From a checkpoint of a small class-conditioned image flow-matching model.
Model: 6.86M parameters, 32-pixel images, arch uvit, norm layernorm, moe expert_choice, patch size [2, 2], layers 14, width 192.
Training: muon at rate 0.019, 11700 steps, batches of 128.
Data: trained on capsule endoscopy frames (Kvasir-Capsule), 35.5 epochs.
Rows from block 4 of a small class-conditioned image flow-matching model, named by matrix and row number. Rows with one number belong to one neuron. Each number is 128 + 32 x the weight over its row's rms, rounded and kept within 0 to 255. All counts start at 0. Numbers have three digits each.
After each neuron's rows are labels from the 100 images, of 14976 (inputs lightly noised), where the neuron reaches its highest value: "responds to" is what is common among them. Only what is clearly more common there than usual is listed. The data: capsule endoscopy frames (Kvasir-Capsule).
# fc1: MLP up (model.blocks.4.mlp.fc1.weight, 768x192), inputs 128-191
# fc2: MLP down (model.blocks.4.mlp.fc2.weight, 192x768, transposed), outputs 128-191

fc1.504:122139143169061193142125170150173148119120125131161158105082173231118237149122125130178075120090133096104106102134128135135115120092141151119095134148131133200167071117089136116112163143128108
fc2.504:155096128187138143106117132096148157144118158110157164103122138082173125157197100139116124082171053151103106085150134118146036154122075093151156135130103115159089179193137145124157162106135110
responds to: finding: pylorus

fc1.343:185133122127142146142108158158150172183142149124173053100140121127126127146158057152106069123107172150102171084090144072145126101156091123136116119159113116112145111170108120123138169133114131
fc2.343:090100154155130170115103179137102053152101166066159052167056161157132121154174147118107141139134109129139139177131115144150170137131092099105137145186122073145084183148121134142146103164219136
responds to: finding: foreign body; finding: reduced mucosal view

fc1.320:110124157091149214145145216090148113099067167116146140104089086168127148140079149181159113123138132122147181086115087130125180176179139165157110136134150157111134150136100112157080119127147104
fc2.320:131127118106115135139116139139072092095181156111047058136136175127146100133152116118140125136057066160146117118144132148139078089132134118103068164101163067116130122136158148070162188089132107
responds to: finding: angiectasia

fc1.117:163146101133125117128183154128164091106085179060175046183138167100124137149124111113161163082151167118092139141124159137131148150143091131112145156109100137125133154094160127181096145146101088
fc2.117:190058146130101158123092119097141103146110173113135110145141132084143133190112151100096134105135101119130136106146160176117118137137135141070100124183097149069171155147152132134116189137172096
responds to: finding: ileocecal valve

fc1.449:096138107157119154120141151149120090101160120102178186111143146128118153072064132110147151114055119095173118132215166100116139121134093173156125175132137177102134132136137128187109125151097091
fc2.449:137157105152169167049055090133192094135098150086109151104144122206181097154054151161111141129129110097102102077109099098135092124153060138140127106150150113116158161114128152148104138083141108
responds to: finding: ileocecal valve

fc1.447:182120097154151143158205107107106195084149104106176147078115157170130151104175141148133119141190167113131121147086132118135158158101106078100107105181143128125172070147119166090122109165071090
fc2.447:109114146142162126083124122123113130146144109156100176116123142068076167121167123122103089167088138140147075180085158144127183085167099210159181127165141136150110175125118114093051151113110122
responds to: finding: foreign body; finding: ileocecal valve

fc1.720:105116130142166089154057140135087123113115152079118201116116093103114085098142081164153100110110078156131098136142196144152131119059134144144092059130132148153149103138105057098141177113114166
fc2.720:125121030109202116121080132171143105143131111145129116138123130130093155122076156179135163160143126099073117175106109099118160140136114152103111152098130117115161071166111155064087096171116112
responds to: finding: ileocecal valve

fc1.285:092097113160109096170081097154113110136130182129100152120079137098158077114126104102134145103148141120134112134151136132060115079094160148158148085098137138114145162138117121131149145138066120
fc2.285:141138159145207141147184103145105042132132112162151134143116064113105155125150072120152137074109102184139160145085128169115081141194080161156135111171020109133095180152127180141184085107168148
responds to: finding: ulcer; finding: ileocecal valve

fc1.6:132179172151101121128129135170147137149151173224147116083102121091149138116172112169132096111134123171101167175169100100117157157149149115166119113113119161118170089075084155078131089122125158
fc2.6:131115111115089118084102140126091107080066200029114106160147147168146129173145151218085100152077137126171155061141112127149084128124124125087157150110096104114165167135108127096179139118141059
responds to: finding: ileocecal valve

fc1.86:147103117192192135191131118100152054133089150139091151106145129163116091089120138187201117110121124119090151118125099140191122162088101124112138137102158174200123156126141089137087124151151058
fc2.86:102140140141129080131081122095162121184155092087134064108183106234163125118138161213116125098168146102159129136161168130171140140117096110120128151122120118138161145134147142133087125140161148
responds to: finding: reduced mucosal view

fc1.396:081121201130110106154171109174126131137145093150132103159080165116161135135151133102128043140087149106148181153140124131115133120168121116131120117103115118116045122183146131138173128163118088
fc2.396:132150144061117099127092146112135115101189128167087087164094126169096144134146125124139109089122046126155137138140159149121156155125091208138179150117057149131107145135092112108152134131091136
responds to: finding: foreign body

fc1.619:127140071156192149167063107114135098031093092122104130103112093086103099101157091204173117085129104181087103131114115178253133114115105159133129118120152093154170104088136121104154163112127084
fc2.619:148110037123189120072063099188120140119126098157114159117104137118112107148122167171134220172129136157123082162106126084207164123075140099128112151113154148084156147150110102094179148161091113
responds to: finding: ulcer; finding: ileocecal valve

fc1.471:119186178142135165093148107101111083153148104170173140116135119183226173181150168096115169075161165141155128183134167158170126170141181154074167094146100184165127150115143111116116158099103125
fc2.471:132108112067110162117113143199144070167149183081112151106134136086066108104134078072180126098090125119163143112142119094151140126182087202143160169137134144166129123100104112097104054158147154
responds to: finding: pylorus

fc1.443:099079133152153102129166157140144078092138070104075161156125082153088128129181121147074058098136137178097145131098108127121133132120102126208128155167116182142154123069096100125094100127124184
fc2.443:124198124057113107137142126113123124118114108066128138196126165061180126134160142169077153082135171191104174149137157155136135145081101150063129109126124133100129163132166148062111103137097116
responds to: finding: angiectasia

fc1.166:090149110155146163114152165073110131119180093145159104105134090123123121090141144111166078105075189188069148087162136137118116091096102121147180140129117053151151083099088090149160123094129138
fc2.166:153153145163164199129138144146178131101179133158085176183070111108087127079133153177156135107113074112122144151095143132084111146156109096080090123172158101120106160100114119092169233071081171
responds to: finding: ileocecal valve

fc1.530:138102133178109174058111134142119119162120049131084148114128103090169052103122146099132099081085076152091147117137120161121161133139141096125076080131138179168220169137102159159169127099141148
fc2.530:179144126148153069131098163157139088145160083144134068161106139100140075192127077137105152157069109146149125124160091147093105120148171129178195161177193122050120124159133109155089141100077132
responds to: finding: ulcer

fc1.724:161144145162139152185111163170073143103110117128090144184142113118127160073120168124096137126086111147137145103128130135113093165147156115164090113192083147131149102102200114121158103142104140
fc2.724:114137105106120088146169088155153141147150149142161094103107091112083109131124126088182116164202156041191099191124146103154182176088123165108124152154138130147138150152081158120094163141142098
responds to: finding: pylorus

fc1.167:177154109154191160154184160075079093130198157155081106142111139147102099131094111117187111120119191157125138125143080164102095097084116125128124089142107077110109145127084077178137139137087104
fc2.167:148095127131131149095074104116146182091079091129190121101092167172164153160109176163140131142115116162138102134130126090103143170130189126136178153106114106122183140132152152097141111086145122
responds to: finding: ileocecal valve

fc1.154:110191123121078170087121106148137113153107180133081131114130095116111131105172123133149096128118158187133147090167088187150139164140103142129069109146106133152094078095118147137146177139113107
fc2.154:096111168090103127150134163093169095171147143125096105121168132099134130135107097125090125076110147164178095130094154139125153178166104168139182113167105106151110107153100106098173142106180107
responds to: finding: angiectasia

fc1.730:158161102125126122111115141111195141083110102120147117174127154146171103087140182128143108108079077117113135190073211102158168146117114166065085171126077153171099137070029147057134119163131156
fc2.730:065167143135106088152170150150091106147124164114114144098083124113117131145083047148138103130121155092141128093178107155103078119128172108172145100074113103111128122080182130126132157073155077
responds to: finding: foreign body

fc1.334:135111101087160130099122121182130069135062131161128105129128104162142101111111110177117190160117146150111126084146108131074070085122151156143136137095129222110105111144120061144038170151127152
fc2.334:115126137130131097201079111090082155112091086162098102098138094189164121125147091142065065112136118053071138133142149159101183110099137101144131067136100115175165134158142151091130150158161157
responds to: finding: ileocecal valve

fc1.521:187132102133132132134204161140168129142095150098148149123092154127139187115157153120082117094141200093111128076144131150138130152127122138162098124128145131166114140150119149149103093146124148
fc2.521:103169147091113118111149124131136121118117115135145164176098130103132119155109150125104138154174125160147169122147077049139038163075159123122171033152096135129063036118167182148140109060165128
responds to: finding: reduced mucosal view

fc1.111:141159136093126147168132153176163171121081136132160114150123099120199098103079133100102130099155095156104049122160091086124117095123110126085080126138154114192093142131092187128060142090132135
fc2.111:141108120160147103111139111108115112135158119082117129171104096115116160101147099170134093125076123112108160150095139152087169109139212195126103132153117093129139161110163128128160177100117100
responds to: finding: blood fresh

fc1.397:195128118141134150124129135160121143146106088123115112066092133058124109119163128172087132138084195170141151135139201115171139124127176107183108117123096115119123101183099150120089127087105155
fc2.397:078149164122127153189142149119139107116117159085116059131084141131123133166154132121140178102148112173049171120108112091182100156085149139124180188198152079151093071163103146149149141142156098
responds to: finding: ileocecal valve

fc1.589:099130092087110155105147100196178150187109138126101159108096168160107121112160006098151112079154189140127163091125103114104179107178121094132072148135135100174117096113103138116141116170124121
fc2.589:181155158116092088119164119091121102144124183130168095127101154123131178146117091130109176085147075164127155127134166158153118196151134101148134124199083037151147135172096135119135181132097087
responds to: finding: ulcer

fc1.139:162119112149080157094164138160143135139144086179136107104108038183127180207226132161146145132093117150151181085146093150151075125139129152152180161135114133100106137111141116098177146132177091
fc2.139:181114115101150109110157187131069147191151099126127169146111202108156079172183123164120120068161085107110170061144195199116118211166075109124181108164117128147110095115125111094139118145137126
responds to: finding: foreign body

fc1.459:143128123094173098145139107182162147121120130123150100094096088118167138100072116095093108087147177130081079143133098102096114117093144091101194117116155167103144072121115159075189147098102144
fc2.459:117145098153187092167163130077129123078127134126140086163158113099150157091159157133117166161049092131155129104087151171138146107174078145145044132104096168217113156132102168115094145086089154
responds to: finding: ulcer

fc1.198:115114094130121124150143156193132131102062089151073088131102161136108124142113133109143096186126090135140119113135151110116099118165157031077108125079170103153177127104157151137143140098128125
fc2.198:031128121144108146170094117093097075110177085110187169158108092129128065139112093134123158158115147194151162114158129085158093143131139181127156101149095105115132094177116169153167096135045123
responds to: finding: pylorus; finding: blood fresh

fc1.586:195203106100105169142153080140148087182144128114097167109142103138153100150052141171168080111104129153119076100119150156135093085121083063146113161102099168146124088139157115036128180111142167
fc2.586:069116138192105142101162144081179131130125105116159149104073121139142101123120140111139065132145113125107075124072176135140120173062091070083173075113120123156150167159140166131142139107107095
responds to: finding: foreign body

fc1.327:149117128137147140108207152161122110152118090130091130119106117149095109117163146200136086088121138161139109178093133153163117072119102095115137200108102161142163104109176181096149123152154076
fc2.327:175103196095136178143172106125175103112134131114176141217076138123082156090125142192140151112122108125082162159036112115141073154117097109131146186132097116144156110079143127109194145127196145
responds to: finding: angiectasia

fc1.24:169179181108171147084114150113146122148180125138099182158110136097124119183154121104151117060113166124126123164145124122042113140111167080146124110092094117113136066127117122159137119184171139
fc2.24:054155161173107123107083180157094112098160151128159173078097102184181171147082164171166156116079092109172077095108138142124151102102115139148123173143106088162079172127067103175163129141103135
responds to: finding: foreign body

fc1.627:138094090154141115112143103118121090093111142091155116087068136118143167204127114113103140115206074134130124181089170144116148154111160100123099122147161140169171165076124173139101143168114074
fc2.627:113137127154114105128135165138114139130114101123138139115142165190108136091121160104173119138138171166162110134130106174107153194083148137105068085153130070051156125185168095141168218163122148
responds to: finding: blood fresh; finding: ileocecal valve

fc1.532:167133106122165149106108126154110114128082105128116115137112113131139173149074153131070106069111114142175172142123157095143145136094141139146114100110170069062180148088131154116073132098156161
fc2.532:162109093132132164114128110116155139066118131154148144129110144118114123097088113091134173107148105064061133138123157176142179114120099145137087077122192142100188130114135105106121168192118065
responds to: finding: pylorus; finding: blood fresh; finding: reduced mucosal view

fc1.665:149135139146114115122090138133165156159141107086118127127170149070110138131106151142173088060160132166111106179133083095096087070183145157149141127176158173100147156143131157057130100174126182
fc2.665:108090136150164141129102134101135128152110120107132176165116124068157087115159079133063141155106094148159143045100107141122173186107171109122161134113156149109133140167146117151188133133156116
responds to: finding: pylorus

fc1.643:162081186093128150117117153170175128201143097128165126165139093170105149156094074164117166108120116119134177178122121161134094122158180086156167154147108124156085093113114116169092088148161114
fc2.643:104093123129075112152111129079073148138109076068113118155131106119112079061102182164125129159099093127140075137082172109099118178125138106094079176096162155169155178076162119141077166140093050
responds to: finding: foreign body

fc1.760:167143118191199124146164129126127126206136071153098128090120110093129170094130092196140158188122107174156134089248164114120107066114121156167040129053171137142138135163128095128116122135137077
fc2.760:094118175164191153133059134141148096149073177111126163172174164156182145066159163085064117132132115139078114225117136081131123098103100110083168107178086084179127116132121125074111132124147160
responds to: finding: pylorus

fc1.258:049136092115166229122114171087148128130110121117120128177111177106113169134067133112154169159191202140141122074152134151193135125159142067068134128145149120063114154106133138100092158103125125
fc2.258:177136215116095127184082105109148135144165137147150130111161126115147150077146141101077104165042060036119135160116081102146123121083094131091135179050109072145130142098169133083166099126125121
responds to: finding: pylorus

fc1.713:102125109150099087147077177088119097137092079134066168124144162125142116110127131106147167173138129081125141166122176090131123137172132128086086178095134121151143104178163128102097189182153045
fc2.713:114150114153110100141096158139115175162140055122095094125104138132173175182162106080092109125117117107065096085101132116134136145137109143133211105160134057154134161158133088138137114042051098
responds to: finding: ulcer

fc1.702:141155113128107124126178064096126124124135124124125168169115140040137132113068151141137106173135141111155125152134135081136111144150199104144159084036159141141113204097126123123194114137112102
fc2.702:090127136164095055132186128146150192086170109161119102148154058172148169119150188131099123202116048146115179115080120125157119092153101148086108084094128089099164137103135129148114216175150108
responds to: finding: reduced mucosal view

fc1.547:148210090135146130169137144139099142136153192115164141070136174108127116128102146098105142113143097121179089123145098100077122161126147129110115099139157141076114146139118177088107101155114148
fc2.547:144140134098101159127110095109105102131152133136102125187132097130137129156162140092149083124175210077080122178166146116140080153091166137180089108100063133154138160101166186113122077078161123
responds to: finding: foreign body

fc1.533:207144157097108137144164142152105141100144110121129164118167074144084054119096079122135112109106139150193154106147136154122127075211161092130152180151112154155125139168140190117104119138124113
fc2.533:090105126105140122075094114157118110113169124145064125098163111175148142086181093140147137126133120047105074126121130137090093107171126172077133102148122133127095169171149090091147063127154183
responds to: finding: angiectasia

fc1.337:119156156181104115116170124172134125158164119097179151174148074148136159133146106123138111137124112101142126139113092140191071110090111099125143091092099115059170146129059172100092081188074161
fc2.337:073096127125087146117142122166134117123165143146126078116151158118147059170107167165137058107121134203064144094078134107106158113106101157108113140113095114087058134108138146130149104137069104
responds to: finding: angiectasia

fc1.453:132106106139145088141125121127061166152123212132100142127155145110154100089157100091167067170073105111175125123193114125051104089123114130122129122140172170069194145116112108175125088129013145
fc2.453:139108128110135120128137156141147117124125103156123104099079100108080195156121159138098081136120163155164144132119171166148086084175061171073136163110161123134137129132128145129180079093141162
responds to: finding: ulcer

fc1.247:152121090111212140130154180143133109087171070122106137135136130109097082116094216158151155139059159132116174206127050114141170150109136122113081128143145146165145125183051116124135131129142061
fc2.247:095121150123149076096107143081174135104100120144193094135153153082149132129071140132061138179115117176129102081114135121068156107101129105101208111125133126122138093144112173066130167155126141
responds to: finding: foreign body

fc1.38:236137159087131144062149094145164124183207065159157161162129078157138138178160094139121113139099137091155166149116140147040097128152120131165119195107149124157148121105148095176152085149151104
fc2.38:092124185133087179130114171172112114130107143110112101098071142160112128116077150160188151151137088123135007108095100144107150142149097090111175143140119151141113125110127105147096122162102164
responds to: finding: foreign body

fc1.33:125130150096151152154107088162123141159099093120168175150174121140128124161108105149095125164180114139130113113174180120213137126103144157200133093136172104145174163059193055102086163100094114
fc2.33:135158130101174068068088170146218102168130174120093092136090162098094105083143094091121080114140126117107169140135094138185080170132112115115130135141116146132113121078072151057189195201136132
responds to: finding: pylorus

fc1.551:109112133144200113131179118143079084111097157154102151096146060142119172054126074138140086100121112139145097158188135115151144187076129085109139088084162144127195070141101113155140133104084089
fc2.551:180121090099207131083032143145125165135133062128100150119149166101125123176128198153107129180106144171091101091082176117118120129165080139111098172158122187089148145148125106144125136153169118
responds to: finding: ulcer

fc1.330:143134160045228128140128184112105132146152135147053150083099072092143143142159136105087112075211114080100120086229129121094092140120128199109090103108134131104073141149097090122129127182121159
fc2.330:135078102125083090081104093130111121111086127154146100142189231164136092169115110141110067110159128139143157091082119131118149173113130158091119135155116097135173119121144134158120167105156103
responds to: finding: foreign body

fc1.212:154144133157139119125061115106068126055143159061122125093110117108136094082107184126140159212144122111116096143169066131091112079110115083106079120139123095105125156116087138060116150142155089
fc2.212:130146000065089139148127095209149125092147146120153114172167129139098125113155165151130154194150132087133109079166086113067094151130093119142125116130173135108180106187171148161128144127117093
responds to: finding: pylorus

fc1.206:152072087064101126096125062147175143169141120101169125140115118157133142182165179156139152154200113093099094114164187127163123105161089068170063141171124142177124107160104179085108140081107087
fc2.206:027165141151160154216092132084097162127030093159131089124119136101140069173101148133127127159138117156158090135143103136105133118072162101163140091124174116085086152132078111178111098172123153
responds to: finding: reduced mucosal view

fc1.748:160113128138188125055155153190065134120158128168164142115086124101199123108126124186185101167097170113163143137124131113125109131212110072156094118164150170084164076108129149167073189198118132
fc2.748:130170156070142150175156121164114156151137146164180072137131103118136108147144101131174115094134208112077141131098124096121143085127107150128105129173108116107152117185160152077090143185129132
responds to: finding: foreign body

fc1.395:112131099126143151106114181082165077093136157138168143153080095137172141083152086180120134110131179156162175119176116128120056127157161103151150111186128144185142111110128094144123056161064082
fc2.395:127124155154165111183111116099145126105131163125102160066104160185175126115086097093114123102069062110004131135122152131132113132088139129121110071155144135134124145157046174098131128132236119
responds to: finding: foreign body

fc1.661:133121136101098088150188087133146192145111090155187153076150155126183126122148094130089158189142165074094078129157116139119137169111083151142140134162173113065136147214128111137133139121128101
fc2.661:107153105073153112105143160198137182132129176147090109063156134126090154183155149136164081086175057215104139162136114164121110122125119106099135139075078137172106088145155091172115142107149172
responds to: finding: reduced mucosal view

fc1.378:133116144088134127210135144166079091149098131143169171172158103131188101097134145138089151137062123150136146157137095172126174110128115113151165116164099121170102120125142123127070121102091098
fc2.378:155207157140142102153125104045124144083140135136118093166129170131113113132135124135120080117114096148117134100097128087100123117136112111096106119134107140133153138111127119188162135136135149
responds to: finding: reduced mucosal view

fc1.23:138157142161127124134110140117089125103104152100133132132093136098089136095138083111084148130138201099157153131092090186098122140118148068109163103129174125080149175096115095098050154096172122
fc2.23:126123076149122182142182118155083117155110123165109125197182134091159115120136126091131164114107139139085104072121183080134108110145139153109049121132113131097129088129158167113166108137039192
responds to: finding: foreign body

fc1.739:104099133153083102150111100152139150067103092121165108131120131134189156121116063140079171113095116136106189091140123114111134129145210060136135152240117151111149130099173136229132160116075086
fc2.739:096114112105185146126084124165161063133196134141123086155114166175088112129146154123147090135169127105087092157169104134129151140152098192159155121202108101128178149117065108119092129127112081
responds to: finding: foreign body

fc1.667:189129161083162178116148110143128149121143064150165147149086127130141110196115129110166104147168167108129107133101144097108066111183106070095155134130185147136148096147135105177132086132161133
fc2.667:105137164147111143150154211125051140100161093123102100153148094160134090180078064115188120122129097149157098087069073105082138104128147132154102177181112149173140096085065089138101098130095148
responds to: finding: pylorus; finding: blood fresh

fc1.428:133103141074161142151139161116107091100080181107082131125118091159085245139175113129152114125151155134108127088176127145110150188168134075140121161185193106176094038142063088060112109130111074
fc2.428:152105140118069148152102126095104151136167086162178137136093084147146088201143150154119089123087152223125167102157140132108120110054112156184141124181152120173122137093146169115168115122210110
responds to: finding: angiectasia

fc1.750:110129153139107133168139073099193158124128146136140152080112091135153085102146109160125183179142125119158177138124126156193106139193128160112067097158111116111057143096115115144103096146161124
fc2.750:165170090132094083090101151138075153114178115087139139152181133168140102189139147126114112130156090184128082049112088152153154093141102128127148141078122174113104123115202068147146151092137136
responds to: finding: reduced mucosal view

fc1.564:078151132116153117142099111141120194107067121118099096131128153110147102172086144179134135072157114108181139094149124145133097129137171133156174090098061133150131115091193150079107142147127121
fc2.564:123126116120173164126150149182107196091099111124112119103157099105122124190133152146055107106162157109124155092139108132190111109148099201132164088083169090142173137151169152081135156147115123
responds to: finding: angiectasia

fc1.94:160160109184079151134101088186117083122151158119163183107141110106174177143102136168075106115145163094108139118146161171187074123115143124145127153144150106136123100078130140094162084123090116
fc2.94:156131080088169105088160164131086109189125129118130099160166146115097137116154171176099094116110130129123144106131152110219085143137052134176111102138121130078097134093203122118122108112199165
responds to: finding: reduced mucosal view

fc1.114:123113121215195154097151138132162108127102092078154107106086160144177141135152097131091041108126196148100103117104098110119131146137113119106147110123167149076160134167184125170108111143102092
fc2.114:124155176139121142156081158119192083144114050150147124070054140083124142153126061097088170127112114153074125165060104141126165102121067112183132123188122136126153157106101194114102093091135142
responds to: finding: foreign body

fc1.346:125103201125085103092170157159101108126141077102141150170133106110098178103098106093121166118147130145151137103115137166149072119143215086099119152089072124087119118144142166113083130151161080
fc2.346:102154120159139113132129120069100057118141162073095119098115163135113099107135099155133059072066122132163110179146121096159137143109073163142185154163088076159120101125138122124137168157096151
responds to: finding: angiectasia

fc1.606:150143123117115099083140100074099109142150110168097132164098153105121140178118090160102089129147174110126193192165153182128155137127114116099158149093103149176087127084094148118198184054113108
fc2.606:121186104098170098219153088176077107145149113064117088139181157096127146134111164164163145135106141143145150097080084140113131161184111115179103101210116140115124067112126130089150136118208163
responds to: finding: reduced mucosal view

fc1.20:136127143160108076127094109098053126134080168102031142097094076098111156136102119176131171141128121116118194137181157131108166142096123105121087097148136113135113139133159144123121119167090073
fc2.20:129141153131093156139091177104176126120114078109192212120092155124087180128138132091178102183116158148158131136105106117117155161083117083116088144091121084158189104189145112155151119132195096
responds to: finding: pylorus

fc1.764:153159092178112197140099160141087099086101140146100157162109148144132131167098182045171124154074089057163095157148149140145080143140138113123118089135170109170109172173164065114117127126092121
fc2.764:158106153181160162178152178090117110226161124160074096184117094164113128137128061103107128150088132167134108173088123138161156117162129071119142150189096102095124161127109148088143123095126198
responds to: finding: ulcer

fc1.477:166154140112202165115196169143140124104144118160178099132142190132111100185133081141140103090135162105161141151100095093115129152124145064074143103124163131133108167101103080160115080127073179
fc2.477:089120164128074162120149171155133062176141111140149078154126124125126143103123112123155175124137149129071087134127156086091101135052097084135091156175120153129152127134148110126098155194149103
responds to: finding: foreign body

fc1.735:133111151123167106138130148148159132188127110118163133176128102158136086133142140113117071142196189172075094147094128121143104166160188078136180090080170081166130056102153079135128125173114113
fc2.735:107135169129138180178139151180107151106193089100102178175079127136104108076102126130140157066156118138084102130144110117090139166137166154120072138211118095206140126096093096122113189141091089
responds to: finding: foreign body

fc1.662:141118144146110097144195142129097117106143123185111123119118175178127124089131105107155114212141146143128159138193123124194130142120209145193095128154107117136111143166083170139172157114149126
fc2.662:164093128109166131095088123087113197108133145096100147104139141149110147113097169102143126166102182085109128083152114063174186117226167166084147110123164185122140124188108155094099096151194141
responds to: finding: ileocecal valve

fc1.692:145157186123170168139097044115144108130120066157145150184117121121127088147109090136184167122092168123113146122176144157129158109128145080215172163170137125115088102142131139144185124125071114
fc2.692:120132106156138148132061128172122167118111143137160159120139159186149162159160175197101075108157132169059125121129138118134151143087159181064118111129077198132119189129120097143055127107128142
responds to: finding: angiectasia

fc1.376:183180172098153163126185137119189102127149120158162132154082091152146075114173058122166081145137147118109100162118126107106075135085122124080188118101136124186134118121118132117147150155139085
fc2.376:122111143129096149132081119104107142127151080077144104083117142110155151177092143153099136115158128130106137146189196146083114162069193042133175146124196078123131156106143132115083154160115137
responds to: finding: foreign body